config = dict(
    image_size=64,
    translate=0.12,
    vocab_size=61,
    encoder_mlp_ratio=4,
    encoder_fused_qkv=False,
    encoder_qk_norm=False,
    text_encoder_layers=6,
    text_encoder_norm='layernorm',
    text_encoder_bias='all',
    init='lecun_normal',
    momentum=0.95,
    batch_size=128,
    weight_decay=0.0,
    adamw_weight_decay_other_params=0.05,
)
Rows from block 6 of the image encoder, named by matrix and row number. Each number is 128 + 24 x the weight over its row's rms, rounded and kept within 0 to 255. All counts start at 0. Numbers have three digits each. After the name is the row's rms in percent of the matrix's.
# convs2: project pointwise conv (encoder.blocks.6.convs.2.weight, 192x768x1x1), inputs 688-767
convs2.15 093:119114124117110113127107118115092089100140103100138117115127108117111083127132138115140111114158109151129130109138141097105125153096088142146177103180120173151139132062098149137131125106125138124157136083114069115130107115131155144152129117
convs2.16 095:111111134136127141133134130123136146130151114110133122146129136112121130136125100139157151156136116117119100133123093116153127129085124159089100128111127091140147136116052119132096156178150159110107131152129150114145112135131170105081129123
convs2.17 098:113145121097123093155107134192168151126123118131118139169122108114116144158112144120104176138141123147133127087119143163120101148126097154130146149142125142139122118116115117125139096103144105147126147158127106181130077149127136165167140156
convs2.18 105:128164072123150147107103150110134113134138152164130090123143164149111115117121125105127142135133139146142114107135081122112128120165088157134134092119127143175120147098124147163138128166120179114105126137106150114129168142143114130186088126
convs2.19 101:117141154147134159166153095157168121119108097105146126158151115159153131097141149109133175128133109127137142114130126143143121121198149100184164136173111132163157118167108114117135101044091108127135110143126106156135152134171133119100191127
convs2.20 100:129124135109133100146137124126130101087149117124127129108164117121135140125098099096136119167102109135127146123128117147110098143134143108175134131116116115170101102098146142141105118090106143154104121174120089156130137120105119105126149127
convs2.21 101:149164121104103139133096115129134159083139117134094144192162164100152106138138127123116143149115099122143085091099092134121109146122106122104143156127103166151112109113119149106112154181099145097123142058118085130152130152136136116125191121
convs2.22 104:116152143104107093104127071179125119106148076117114139138140111094101138122103123137122134106138100129113110145116103153109116165114145119132120122172151168109098182063114111094127126069129155106132123177151153109142145112127115121137151128
convs2.23 099:084114125138151134140119120118150064121124137156118112109185120141101133157146125187133129130088112178122166117117121145149110123114108107124164139158167091118125115168174126132123140102114107147103155089118176156104150155109165119141159093
convs2.24 102:120132058126142154139090128139127077125114103161130107122138117121111136119153147114123143100100107168082130038111122119132128113126137133192152102120170175118135145161111154091110124135149124136116070077134119145115147140118164112082120150
convs2.25 103:121169148105160136115128140095149108127132124117119095106137098147104144156099111146144103115153110117125098103121111106078147156121128120154110124215148136135075132152127108119144095143128143129165144108162132157108145151126154137138141101
convs2.26 094:159171124167092107118193114084116144143127173120112097097143124118149108120108121110126102132084130135153158126144130118150097149090115119135140113099124137126149154119149139129141123140128134139134112117135147140165094165105139120124148137
convs2.27 098:107189123111155150094153155137119128123146120119144115180121132177132093113123119105105134084112118108107110191098131138139107143135138123143140110119115087067115166117154140180096137073137084142143151132091141111132106163102129108133149099
convs2.28 103:139126127119104121143095119176074147125137131090116102142106124093135125135090145137128138120165116114129171146092115151085115104119137161128122150148103130166139115141124183140111123137149125123132115135143148113106158124126197134085116120
convs2.29 103:156107107141147117103089190160081129098158111102139161122142124147101143151136151127116107089141137142144119127098120100145134131128140111123138157133084163130092175104127098094179136111157107114117116155154117119122135137105156114110133153
convs2.30 100:109058092121066144138146112111111152120161124138168116103132151127123103113140139135120129115113103114133131102119072105132121126089129152146140140152111105133138152127098079141091126107142097143117107100124097120110104126148123111182130116
convs2.31 099:117096134145109149167107172185158133146108123157103128127128150161162092140168122100081121135142119129183089105124082128125148123138123130130126141099127125088107118173144119166092106100127102098120160090120132109106148110133157126118134083
convs2.32 101:116113144140102110070167099156121137143115119107157133087110114123121119160161167117118108163132129144134116150156128097107110122094139104080155112170087086099118175095117157202116083100111096151123160154122134118152121111150093126144122117
convs2.33 100:112138129147112150089131159141124156175151072145127131079126169088132137136168125113143111149148122134136150090099120117134134124117104153144150103141142101132143106147110127149101150172127110111124134154162076093140107117116117133126141127
convs2.34 100:149085142107086094075144112096117109148137131127118161156118133144111135149098141130114140130128119165143137147108111126134151139113133123140148146109160102085114139105085141148101111148140137116086129102153089118088127156162124153168108144
convs2.35 098:129096131093122161123110095150134136123147150129126157065111093141121069126109156141092117152147135131113129148133128128139137118114132128090101113089130133118088154079127072142108125137123122133148128122114108129129120163123133142069152136
convs2.36 096:159177149126122188151108123075117125105123092157114123114157134146136093130162138126133083134155122084122133070128100126122135147109157143128102131158108128078155132098116134135111139199120165106116120154119166165137150136135106135150138127
convs2.37 101:150146114110136134174094104090156141188081141113159156085107107142112124153148124156120105120154115087119107182164153127094118135140133101115126162119148171135152136078118110128166145140147137097131098100108096103156113124130103143174119174
convs2.38 105:139131135146160137108181112147150158147135135158111132142106122112094109128124163128120136119159100165110119133118131137183147125105123139112149145110139164147104120089113150115096112158091098131130109095105114112119103106138132155122141141
convs2.39 106:107116121098131114139136086116150152103116139147145120131129115124112133122123149125126139143109162084143114152111157106175107139118152092144190102124124128125135122152169090119085136107161101134134139144099168124125142148120141109106121138
convs2.40 099:125134131152108111110168132063143120177144142143163130099136112123141112129140119156118167115112153148118149161124151135125095138167114167131135149160103070092159121131106124134120124097103080137140103091151083082120158122117105164154037171
convs2.41 100:138079130140138084150111141151090100113118116101123132104095111106083149113127092112125118110154128129089117105119126103144152117132116127126096154097144159122121108165147136105113140132130066108124174115112093134144148123145130146112065134
convs2.42 102:107137118178091153124169128135115153110173145113128120085160124113078139094109136115157107125137101119139147187138181130109068122075135122140130138145142126125135065144121174090133128117132109119138099118125093130125138114117105117163109129
convs2.43 100:080111126150134163156116113127121179110106114113148145165170144122143101150167118106154105124136120123121124084110109154129128145100110134171119100150131108134113097148118128099145119157121127154144119113118134107121143146146132125118070109
convs2.44 101:097149147117121111094123120127099125134101091114127136167100144160128123115155166086163129122109141110148100123123131090113145109086127088141133135120135133117151084159163125135119153167124219127133137157136085101121149118147055167109135105
convs2.45 103:101108139138112104127121116105128055140114144151164164194131143170101167140089136136099097129136121086118134094122127120131116132111150138131134129110161145140170128103103180113177115183153172144147110142123095127109144104133142132176149126
convs2.46 093:109079144168122091132119085177141105111153147160165109131156148144157136155126159143126130104108109094116119101131140112135175108134139117145098112100106120169103135125132144137136102136129149148119165182120184112128145134162138139140154107
convs2.47 098:161123137095133148119087122165140191120129096107122100133160123131131111144140137112150127091142128136156134145113122135125149102107127147116114109129164095106126084095159106144081120173117127073146145106147172133121149167121098113149096140
convs2.48 098:117137053104144086129142152088140080103138109127124158089113154132122114123143142115145114153106126089137134172179113109165157133116117142107118105124131143072106192093106114122121107136133133135144096180114056163128136156110126154107136157
convs2.49 111:084102147087147189154106117136114167132123109143097108141107126134120093107098140122100144150106137171125147133125179094056144125147088110113168126149124169088137119097075080095134120171135144143153136101120178149101134112131131127136147160
convs2.50 096:138130154083160104090132149078075092051158112167129129121111155140130137124123100154131155127132122089120130185130128108105172153109126161120103149097125145140109130098174105105137152151108112120128085081105163136139125132126109115092126118
convs2.51 098:122160095110136116137091140105144115173160153131148172101116141144163121167119132151125101138115125106144138147119153139115104101096154120096142139165145141115143092149140099164131116137138150125137129088143159124142145120075131149112099116
convs2.52 102:141135131109119134123109140115107096089130155155136123054152114136105165128162118119111141093158126090117146108121126159137105149097132131069121080123132119148086128132150137122089171108120129098144117165152100118127131168153119133107101131
convs2.53 093:151135111134122095098157131155131088141091140113114144151124134130149107136149144136099106125133154170155151111090061085107123125114119115062138092132121118095143138105100122093143147098126154136116118138133108083121153108111135135104124129
convs2.54 103:138111139119106131107146113130085165124124124160092142145118119139111155129107122148120157143098127134138131106103125087118125118164134133152124149097136054146120128088126106097157128225121115098149156150129079117130121114152117144125071092
convs2.55 100:099129140126159094118118118132100139140132141127105113220113131122121117102149132129136124098148111129107138114078130126126148116187125118127101130106122097162157157081091143129147161087114118122111108110152105145126145123141081132174157108
convs2.56 099:101152124141115159152133155095113100155138157150138117107133137116068147099113105086118146110085149137134102140105118093078188147156133105154097144128148088140119145165118102164111187133153073195080155160123123099132143151147142128178131123
convs2.57 099:093155126125144094142125134126100114157129135119118107095162130109100120128142089103139109150112122161104146150132133119126089126097153126081110156138092144099110095151117114163134126136132153150146169132134116094115089164104180114075108110
convs2.58 098:140119111120124086111136134128150131110119126132135140132104125123154134129150081111127147157157094164153111068105083098132151096116150162147114107156144098135127144111102148167088149124116158167121108122147141143115169166097118156184128100
convs2.59 101:122099123110141130142113102142113084088123109110116133099154169069161122100107130118119147142132084127143092169147137114125154127154122158063100114110084139114111111166164063139079119155100131153125104168128141176142094118109097117104145149
convs2.60 099:095109142123118106106140155101120135113136135115136133137100144102098160165136155137131117153127112144142106070102135133143066151126109144154119110137147131132174096107182109118123113102125114170141177163166108106094089120115094120151090088
convs2.61 098:124142121099136118119164168065155090133113112141077125119133135128135141176181103107140174132143123165147140155150130165092155138090139135113124138093142118141126103128147132159099147064135127126120127130125093064138135143167099145109061140
convs2.62 092:159151173132152119127098114125128141171133069108126128127122165119120112150145116155130126145114140096120168140159102099100143152097128128099115136110105128144124124055106109147131114130150145110155123079161115098138083114107162093147144099
convs2.63 100:129094154107169107138156120091136110120127127115136165122131158143120108118149102122113126101096121096104119107139134159084115120133122132151107136110115115086182106170133110128107150077125165120151093162131162136129156141141082121154132124
convs2.64 096:145162108119125092121105142143173110142152144135123172087104168155131116153120147103166104118138105171147140153105145163145142138150156125101123086148093068195109099156158118130155103212101161130179142134155210111113135114166090133162132115
convs2.65 103:108140119110132113111098146150107107107124108148134124133129165129095112133126124140166091132131113140092102157078168130098159127105101131131140161110108134151140130156113148129152140130148111129085152102158102126154121134121108096162091125
convs2.66 103:175127111131126108137113142137130120132152130179148122111154123138129140100123162132164148113138103051118075164118129124151113133188132133131149133155155115160159111122146105129121119146125139084122095116149122126133148147100083111118136106
convs2.67 105:101129127168106117112132091136097105125126183137105130100115170161155116138128106121128118101137134140142131102119141084103139133161136138140111130124165111123154061113114174112121122116143106182159111084151078144139104140108115126129130121
convs2.68 101:141098135166136152123122108128152130122129174130121164145109110122082110125121129138163110170080124141143111069133103108171122134161117137126146112147132128126104102119131089137134163051133142103121141119133089110109157104155141160090132114
convs2.69 097:156138145127139122104126118113148141125139148129119117127146115148115116139146128116117121126107113126123119070092149183116118129141126129142146161138097164116134162136112115135114145123146135132145121118144136111130095134113089139104139113
convs2.70 103:106120130154128156178134127076157161152136143134139111088119101074097120138103114122165104133136125150108179149141128147155158106094126092136158116157110083092151156090049119151111097123093110108146141136143135127119114160118165137134121111
convs2.71 101:133119102133087143140068142108117144136134160134130096127178150134120101146128139111132099111117117089130156143117104166093118153129156111106093151145141132086133151109162109097099118090131124137101130146140127105148164115147114124117094095
convs2.72 103:140125140155115168124197102166082140143141122099121084151140077118132153148160133130110115110107103093145157178152109137088127081105131140173167135150139125150110091164151083107143146127144091142101154164125178080156119118090117130133125166
convs2.73 100:143114133095125141105131128092138123115140098170125145143119127131071105117121117149095175131118109145139148142140086105124129110171111147131129135108140111097134151104107099120110103111117167135141150122107117174116111129122081123129106111
convs2.74 086:114163141083144113114147083121087099151129096100094124142156191079111118156117129115161120081126143088130093134158098138124169133106115133108103149144122118139117123094112133122134096186131117118135155120119100111129145087113083122118087108
convs2.75 103:137101126079118114134134153133071097089101121123112131135133150131109137124100128143109135094108176115138137081139119116152092114111149073140099145105124145118092123134126134128130147154142114145111149160105170112147138110117146129092119148
convs2.76 095:100132133165110110172116060173093142137091100146104145116155145149102145057154173131159121083093095115114120127133097148103150106124134160158149073097140126142077115093138111152143097159130092071122129125142118119138120140071104157189120122
convs2.77 101:167148133118096130105136099083143144147110113137130091157143132094092108174152099112140148140097124145166154087183083117138100106133137148100118112114129126174152103157071112104143157123134123153136145135157146183136127089112144167121107137
convs2.78 100:120150081146141130122182134130140131083141113116122107138112141066158107119098165158135148116116137162118115129134134125128133153129144131119125171162138145121142134140136091119151158102096155161158116134125142154121185149133089109118106157
convs2.79 095:124081127095130159087120128166140136151146096098117168093112088118150112153157141118117138117128144136124151127157123119158144092145101122145131134145116123138105176116101105127119154133154115114132098115126133092131156146153171126092123121
convs2.80 094:095169170144111128151116098133170116180131119128144094137131105080160175113153142116135105129173141196092085136139121146151127091119122149121091142158140140133151140153161129145140122137162140127153106138115181126126111098148119087120153144
convs2.81 100:090124168165120125129115091119179180142129081132148156167138052178135130143127117090106144146128115142121071102139100085109122115084092104161109152106149156119111135103121120133133150176118119107083119169143100101145112156121072154115134103
convs2.82 100:105155093117150129105148093185108100126119153133130121130121129117119112126122142107109131101132093145142130147100094149118145162110119091084153115102155114108155098132136107173111123111129122116108130125130136131158097163138117121179144085
convs2.83 097:149137122125132114112155139162138138141120131144150117141136150157151114106108191114138117073169125110126113126141132152128154123087111148106128131091119131144126159122145123095132097136090112193121089113095162135126099126121145164166123119
convs2.84 097:101142128131148117122144082113149139142137162120134092099163177140138115095125143144108136151142120112127165114152115145117123134146114120122129135100116143151125089057117141123145096177127126109146104157122092093128086163128054131135106151
convs2.85 099:105128150121146126121153133125127110106129127155130143124132127157192091131154129134129124115133124096167153124186109129140134142161141089113147155134119106099139112114123123110106158151128121109167153131131140108149120114100105109142102094
convs2.86 101:098157135149084230136074112203115145152125133121139150162189128118143155128161105107133140121176168129146102149109121153160144128140147113136168132150162157146103154105180113127141120150145156140121134096109124156097112113124123159110141121
convs2.87 103:158136135121162098125172129180113159085114156168148110128103121130161115127084153147147122164113115141119126119143147104158118118142164101114133134113075106118143114121137126127142086140128117102109122136109149116111182140121150118132173111
convs2.88 099:105114156126166096080072134130132114110113147130130108143127148120102142129108143140125135116128148125138122088156130115115164130114122113057143122161168150124119123141156137090126107106116140138111166064098092144140108109150137057129109137
convs2.89 106:121131125115144118175111111071128143152121114124103158131151100143096156129099121108161127158138140122129155126145124110121167115130127154101137130111125145185113118101127222131114127165142143106117180132131161133135133125117117129082091131
convs2.90 103:105081123141130122125121141156138124112149135113123132104117136083169134113122165097113131134148113081138112094159126082128132136156084166118176145160145143163139072130123133094125125174132139138168112137103160174134155092128165143125197122
convs2.91 101:114103120121106165080134084149103139153135135096101157120143122099144118168141150130164142147150154120138130140123108157104107138078119133117099094156111112127131108119158136132133151042125128149149100128110160162125151124121141131151145134
convs2.92 104:135158111114145129148121142118111103166087113117128126134127132142165159123090116137149121144112186096133087156203093120162147151134132133128135128149157086106122102113107131101151118133085169090126111126100090090113129168124133121134142137
convs2.93 100:165132126089155144153156149139114109065120131157178115180148109148125154173163125137124114175132111117089120092154147160142131124161143116122062159143141129131117110099143156138144126117138128130109134153118119130170153108140110161105100148
convs2.94 103:152129157157134078144135161134138089115152168099121150141134146097063101124135167123148111127135115102132122129115145188149156096156154133134154116124143100177111103153098111129106130079146135121167121112095119133116112153128160123156129138
convs2.95 094:131125108153096102168143161101154076127137123145146116148143139110148172121170111115145102126156143140138128137097128141114098149194140137161117120123145155129149107136119091087201140196138121140137099152172143108136119157141119150061096142
convs2.96 099:103128124097133093137104105171106118130121113160148116124119126105143121132097157123136108118124122098152175130111119108086130117129108165170106136140132097152144075090152112111104139142126196128094103168122149116110123173134111124125072148
convs2.97 100:096102129112124133130111111150117130099165156125155126132142120160123116121125118128127145119090111169127120074121106104113106130131145127116134133136114142131134098129167164088128134140129109164116151173109121094129146084104105112096136126
convs2.98 098:112132153137132115150129096122130189074130135126145113135104093137164059122154164141133124139128115129129124180140165147154098094128129152169095157117146121131171145167149145119150133154122137102158131156148128097158087120094139128132091190
convs2.99 096:156128079173103090121141127142081149112125102156179168165101126075119179146143178135137137161128155088142108121132152136164128100154152122142111120110129152076141130120186138184105132104110119114127124123100138124146152119112124113099144109
convs2.100 101:129094155141136137115080153140090145127155136172153130133130113137129159116121106120116182186140146069149172122081122111084132124120163087113116119113124134119147160161177084155132068085133132144082158137117125111151093130144117133055105135
convs2.101 097:100103086141135138149139182148141090064079144147152147114171144135117085105118112120095098150148154097133092116098126126150161134157091139139118128131172144146138088160133094124101137120134133122142137120116115135101148096125145125138184085
convs2.102 094:140081143106143096134111152072135115061149081090145104124128150119082097103118097136151129123097143115134159078116122141123142140088113100095145111089111144154122154093111144125152110131144111123162155142081143134168145130150104156084162125
convs2.103 097:129141124122133099119108107113094114140151126130110126134165086142134143124166111164102083133157130154138161066147161124089164120092112112160140116153083152096098095144106137104133094098174129160126141106127142165146127152125127124111150111
convs2.104 099:069098161142158102140112123113120098096087181102115157133147122084161129136125143103125139162131126132147126083151133150116182126136131127167140112092154163165087177080141134131124098153116126146098146134089090155117165154122168129160142127
convs2.105 099:128111149098108098120139158128071114112108158119142116165140079111084111107123096146117160112104096178106121147117106113092127110105123102091109142172129157108130088121133140111100116124141090143126130169137068068157085150168120130112087149
convs2.106 101:134101107113125110145069125117139118102116121126116111151096165081104146138142142162164114132090088189153150149106159114147118101103111135136130162144117126070155141101133114111166101146145133134171155123103108083127145106119109180077110139
convs2.107 099:131087117090119123111083099122131141132110154099150181124111098116149165116138108141130096093109133130124102134130144149127144131150140151124160129130170134117149155139175174140099115177122135126108128152167123145079136139143126138144143108
convs2.108 103:137112134109113102162118150084127162121103150115123124100125120132124137116170140164130131111150134077112100120125132134130140137131156133128116100075118139159135139094119162104110084158149115103129114105115125137143115148175083125114144148
convs2.109 101:125129130138072145156160092159160120062139129108147119116105112140084132140109117122144091160170113101163107078130109107113108127102143109132109167146127082097137119125110102095128151131096132126110081121103116122128135099070129119162123121
convs2.110 100:143140062128111127113172150159123153150101094124127115101107087130147124141175112129106112146123142104160113109070126144149127117093141117113101124102133150119119131169191132128105151161119122160176149104076157088129115094153165136156134137
convs2.111 099:115128097158143096099122122109147148145113135147128109106128126104144097112142096099091093113147130179142109165161162127157114130133158133101152152154134124132111105049071129152125098092137106139142123133138150104101126143107055148104096150
convs2.112 099:112155092117161124137120142158116146140113140112141123144157111143128136096120164109142140141120114105158091130161120165126136113121138147140153125175112127113172140148149084098152095081145085145104080156107180122113107143137208115104123115
convs2.113 100:109133153100113093140172106125141138151127137082123103116145108137104103110106113119083133104121108109121124177115137131136124144124149159089099137108112158203125131156119134111119113046098177126145107078134140117164141104092097095162096137
convs2.114 103:160115141105110120154085103108102148139127120149123165158107108109144097121133120128120103115097112123100129082112129122151125105124142141127137132124141147167115119121126146118148131140119113112114137145160160100141159113149189103112141178
convs2.115 103:170087108101116119184137159105175131144143078125119163146096118150122117130145145125117111123151174144138131180127125127135153157142124118185108135118137117157091103126162145107149148109114171129096181106127143123133150114155084129168088159
convs2.116 098:106123090115166084119129130107148117180138091143133147136109161128110193138135105128108101110113124063117134142128130161172110171099111120100131156128143078114138107092102088121120129149137117116127162061120180160125129103147116151150102137
convs2.117 107:146151106087141101139137123187137164127131141155161121115127154118113116133152114147161171135119083089127152126100080145085125117130113128121143145092151169116140161101108127127066138143123106136114093134082130155136097121130133113155144113
convs2.118 101:121093093113120149136138151100137139182155121126116124133128170117093157101119139146141112131085121212115166154134145093105169166166121121122131164138116138197144128138098156132117125142147152093137125143125125123112114120122086133173144119
convs2.119 100:080086162122097102111088130115119149133121109114156123119068130128126134147100141117150130119144138195118130140102116125111188156113150122145141106129136202188121128158122126119113120172130118152122141088118123109112149088123075154128125150
convs2.120 101:107124147111070122123082149124181140126120119109131103146132133129126137144135121154161094121130167145124108128117172106090097160128116086127128120100122099128144124118150138128130145122167144151100101147107168141095141143127167126123121140
convs2.121 104:160129137129112140113094113135162137107108123113083125148149133098129100133131118093150156124101111130129123136112135091123115141102142158145140130115131189057144083118144126128126127131134138180127118123168162147094158166080161142099097127
convs2.122 104:076130134108103124128114123141061073109113142127148133172171106134138115095092146135098078106127120165118170164126130154137093134124109120135143105136135111176141164134134173140149124074135106155132139163131144136088106156082164125058135139
convs2.123 104:164137136104119067131125148117138113137148123149125128135111116096148130157109153130128118129110082130138104144156174179123172111118122127120100135124111100140116135128162091107111120120132173125118106109121179097151082122134091159121127112
convs2.124 096:146131125152110113146144146127104131163084175137133187128179140079128138154103127145112167110123137137156111097125115138141141131135154123151153142139132138138147074127101103158139068124122139129129134126110155116148100132105099155138124113
convs2.125 096:110129127119160126137083123148091133122120146156138132165142125126104160130129067121111090098135129145135135175119168132152159140129122120134107149127148096109145105174112111138125110130110090115188155141133129109115082161134099148106117106
convs2.126 101:123186140101138118142104158146130104106106140137093133143103100128144155119107088150127134148136156159112119121139117125102135121173126150097145140097155138066120134117151131082156121092111113127147090169140161179149134112099113130102139161
convs2.127 100:095145136141142186134121112127131139077135099118122119125152149116098136133114159100134156091129116155154122078119130108104117116147166094145130126160160103132133121100084070116141094078141119121151149169156121173109107124151162129121136129
convs2.128 097:159116147121119105116133134118157113105101124153165120132149149133101104138145094147145103131091144132111153128137134143145145157157128119114113111151165129131120169118121139105147137097134140142122133125150132138123171119151153112149054119
convs2.129 111:127127143061134113081121087116147133140145125125145138144142152138118140192142134122132097117141086157117130061149079103121166147127147071111159174127135125161130134135180167122122100103126093112154131106116127099128123145122152112124068104
convs2.130 103:126112104130123126123170173138093095114127178105130097131152138101083182158133122139116104136116122102134135177109145158142104121104137117166105126099153120129137156146142118114132154108148146120140151157135129168107180136123127138126153091
convs2.131 096:128118126183161130120143119155149103151157152123128112103150103147107143116125147154119129154125114146169131160121139085133167138124104097139125116100123106100127089109163100167104163160101110128116133155148148119124130130124101163083118170
convs2.132 097:142113132144117119132139112130094090140131145124168119119136177107139127120147148085134143124130127118176133095093144107118135125127135135104146140130127133098102153130085134115125108112127126125163098115146116167104113144092088122116211120
convs2.133 099:115123181142122126181153113142100107148165162150102106120077118113137121091117132139073161125151162073129158103099131105140133135127112117098152114169138121111121163150135146101087152088114102147158114090128130160142117155139077136131107172
convs2.134 098:132105109119132162126057136129129128159113099146151116154113095171070127141129120132130096090162140100142146118135143142130147130141098132128161154129084129100137103147164131158120149156124066111132133138107126135134143126105125139136108134
convs2.135 101:173123119168130105146135130178130152152097132139135155191147170080106112069147105119149100117149124148131122090133124095127129135142143130113137155148172137108127139126128102114150129178124109124097111147167111098137154176142143139110135102
convs2.136 102:092134119158138127143124158167082170135116164152097153074107136121108090120151155176167136124126097130140104097142102115085062152126132128140177111156158165085143175118112105100121135095125161125152151143153066138110149156120158153149151111
convs2.137 098:132155136147199132141092125126166124149112126118153149133142067140151165139107163126133122088139178127126137139112141121148084132175111119105110060113118078111138193094176141152103112097129135133155112167111124139187110106134171124114102099
convs2.138 105:129156136128156121112180152192136096129139148140109101167088140094128161108115138123126166114133085118140133119117133083193164121138116062102124157130178133122133158132103141140140088179148145105136138131092140156122101134156148163154126146
convs2.139 104:081102116163116126174097098127098182170117130122119111116128173116112132119097122117095100081107134093105083145135160133165145130139136124123143152103107124155135139133096146118139130152110147128112147129147156104100167170146104110119105129
convs2.140 095:128142109114108119140140114134123143136140115090150128163109138110099150112168109101094123095141123106121119151096091126107110137121139108117115127137120100092143137124105141123131110139132113145121132076129057164144123151111184099148133096
convs2.141 097:116123089085154091154159115087148145145142115139133096091102116120142121148140143111109134079148142128137137102166126145131119108128146136136102113101142199160150116140156099115154099049133129140145073130133119089117119123153100115101113130
convs2.142 097:089111112132121132151094097148098141149149095148144144146168160143154153151161117138134129116120129097133142087091123111167105115095150127126161129139160141116113149127174141121109105175124117119126151084112125124097117128080119141132127104
convs2.143 099:124152126109155123145137095088126114102138121112088178133117120149117135112122118097146093145136139138121112146140096099151126146156130128133129124110095110121130136121126079117119093126159156093127103098161142156135115152135140144137128135
convs2.144 101:126146105128133120100145120125159104152142109110128108125138118112156114118099112100144127138132131200132128126126096116103147095159127082167121124132111118093106128183148118107155137106090121133124135095084137156134153155134161124139046116
convs2.145 100:134139160106139139130148126133101098159164171141150108144123111125099142109131132118158146132126178080146138110121119128175114094107147102094135128120160102127105123157128117129158082162095118058127142083143117143141146115110069127152144150
convs2.146 104:110154118076151120155120115120088149127119140148139146115169120149118180136117130122108080149108113107145137125102119163181119095144152160141165143097148137167130112130080149123149142180144125136147144140129115112093116086096150133092078158
convs2.147 100:119132141185125145128156145122113130141165114131124106127130176130119136134132126124140111146090106068146142151111107123105123115121146111162156139124149137131092147129134121122149119070127131130133103129127121080152197119135139152118159155
convs2.148 102:160140122161118104145102099123158159161116182106114134089160153118135095099144134121144122166164143144123107108156131105142123124133134127108115115128098140130142162128111119173113119095143138135122126120098114129126154112117122163100103129
convs2.149 099:137107120085103134151160127093105108128117142132122126095113131156129101069142158155149162116116150072123145120122055127169099153119100134157126125134122152060106163115166128144152140207120124093089110119110171060119134114106148139129141139
convs2.150 103:106149152115160122159120090073099112098150120126145122079169138118130132160123138132152137077117135106104138152142098125145096127117098136128120118144108133117109111127111089137127141150130103108132129116116089096111158136139145132124145155
convs2.151 098:109165128163168126150123104154108135096141121099125150092116122101146148113126114102124109086105098201103098158140125113127159140116119114103113119124147105102120173159126126139123137100149175154127094124156129112119140127110127138182092112
convs2.152 103:143128150101160119166122147133094170152157132116121092103123120116131142137128123129114094103138149151177139119105143179145095142103143140134118159105167155108127169101084122108120118183135102111155098099118109140130092111097170138110164125
convs2.153 105:173127140129175130154132108095128103143150154107104122118130120082140092107159127163146137141161142110129121107140141100107098136152112111151096136127149116138111136156146172136125143152117128148129091128131128125148132113060086108084160140
convs2.154 104:116105143115122163103063153100120144164134124134140156183203116114155106122110132127113147133151152101114119126101102161134148075120143093098117126159134155143139084119115123142108096134135109119166136139159095111142146109120155107109137132
convs2.155 104:156143097135109142117115117193165113134130099167102120100162106131129170117122161136124106109097112069141122124128156127107150106124141148140119125120160108090127145153092125143123093082116138120084160132161169095120159126143159126124127151
convs2.156 098:125125144150123125127105114123095165171168141117149134151107126116111159114130101153152136161157100136162085134095160148148139134146081127162121095117161121173121103115166151112175142167137130137121139124117128153137129137123145120150154147
convs2.157 104:103140122150130117099132105142124156113113134123137125143135119075111109130151158151110104091130131149119145151110108121132151093125139077099157122094124190083098143121089123094106110139124094102113160164141113140115123145175121107113169111
convs2.158 097:100110134123153112141097151101145141095102127115123109110187116144158134153104170134150143068079094158125116171121138184114164082152166129141108147127097126123142064150153108135127141146123117125146090133124119143136140132143119143133150130
convs2.159 099:077164105125147074112135150082107118120158116102074133123114096111119119103131139093120077129142120088093080188134111151134112137143115097152155092112086133147119132139117120128130146108111119121145116131137116140122133115101181123126120132
convs2.160 102:125178084120096115151133107116101110141117105090131077118159150087182162124141114113121124088152131145119132122165185079140112126136147128117127133126069111076125144139098153072112132120129138116148152112139096121121118170101116187103121132
convs2.161 096:140135134095174121139136143141149112129114163095132131156121099151107153111090104134112160142139118144112111088122122160119134105160106132164119157096119132110153190151139122115091132111146159127108141090082088070142127140102149086090139124
convs2.162 100:147138124121124114114137136140129125128122093120087102152134121105177121144126145159116101153100122088135114127094149127120108123134132115110126142142138149149137096117168189107140122143124145151145137101144200181111170123079171121120149104
convs2.163 100:112080110157109117136145142129115121104104103125150114182142100104117109115097089150112127137113137122096126146095133171147147133132142113124131145115116117155111139117108133110139129163119141126131172107147118093122131132105150105141123118
convs2.164 101:128101140106117106171162142095152123088132121136128114087151129080084134078153144177087108151082148093131125107090152103127111139143148151127149119133153163095136123151144142117146128169124147104125095127152126157149143108141131146208098123
convs2.165 101:126129136114091117104132153130134107097079144118115136201181121113074066150147133132156088106141070122139126115154126150150134113147137115068137116128137110115165112138148080106143131128142121146144141121134098125105119107127125137109134142
convs2.166 098:137125133066131126158142159106119084095139146123097120147104155115127106098131123106117189109137141145139157198123125160132120121130161127144124137131106113105153098156133151166104112117127114150122074148111139131137107126132074130114115128
convs2.167 098:134129135120139087113149129153109163136114145150179142144140124101154112085094139117147101122127151175152112105134175107176107139142145109139119119125113126103147158143122149096124137109152094148106171109132122157147145117126141148129142127
convs2.168 102:124074145090190131117088108136112111108112128117142140090113118153156155133144104151178112095145128147112085089116106120124115150137120144141105136089108110159117164104127121122113093154174159118116136122123078092102126146118079117125175121
convs2.169 102:129149089145118142146095110092100111116102122098123122126125110147154123134120133108115141112134156103115133098148133111096112146067116108152092137196119140090127085185136173134113159120107145139116160137121121086129156101135113122104164096
convs2.170 097:127152136129166136153145118129148089142139140086132107155136126137152131153134162130166150100137169160113140163085107138140147162150112160131148113172120117158152138142116129119134151179113135122135132171133168115120149127151107131102127100
convs2.171 098:106102123131142109212167143123138138134151138143114154179120095116098132134150124137112145157116150167125115163108129149116118143129103096171131125079092115156104091104114142122113087119159165126127083081164136104096103138099160108120149160
convs2.172 097:132122101171155129124162141092117092155122166129108131133129122113100135162130132153153132146113134101169139104128092118119118093086135144162111092112097155102119145126148128123138111163122121114146146116119132141129116148125136135123183109
convs2.173 098:106155121096138114122172123141138099176130114120114147169143132181139105129120128089097142116125143208093098113092137129119169154086147155117126112132101141124103138185153165106137150117128106163129125107133111166120135129165144125185111139
convs2.174 102:106137094137193142123117158150148123139103136145094151128109176144137168129134179135129139092128109119149105139104155151162141130119140165088164109121133110173141128188111103112111152214114097109151133051137184166099089133149096139143193153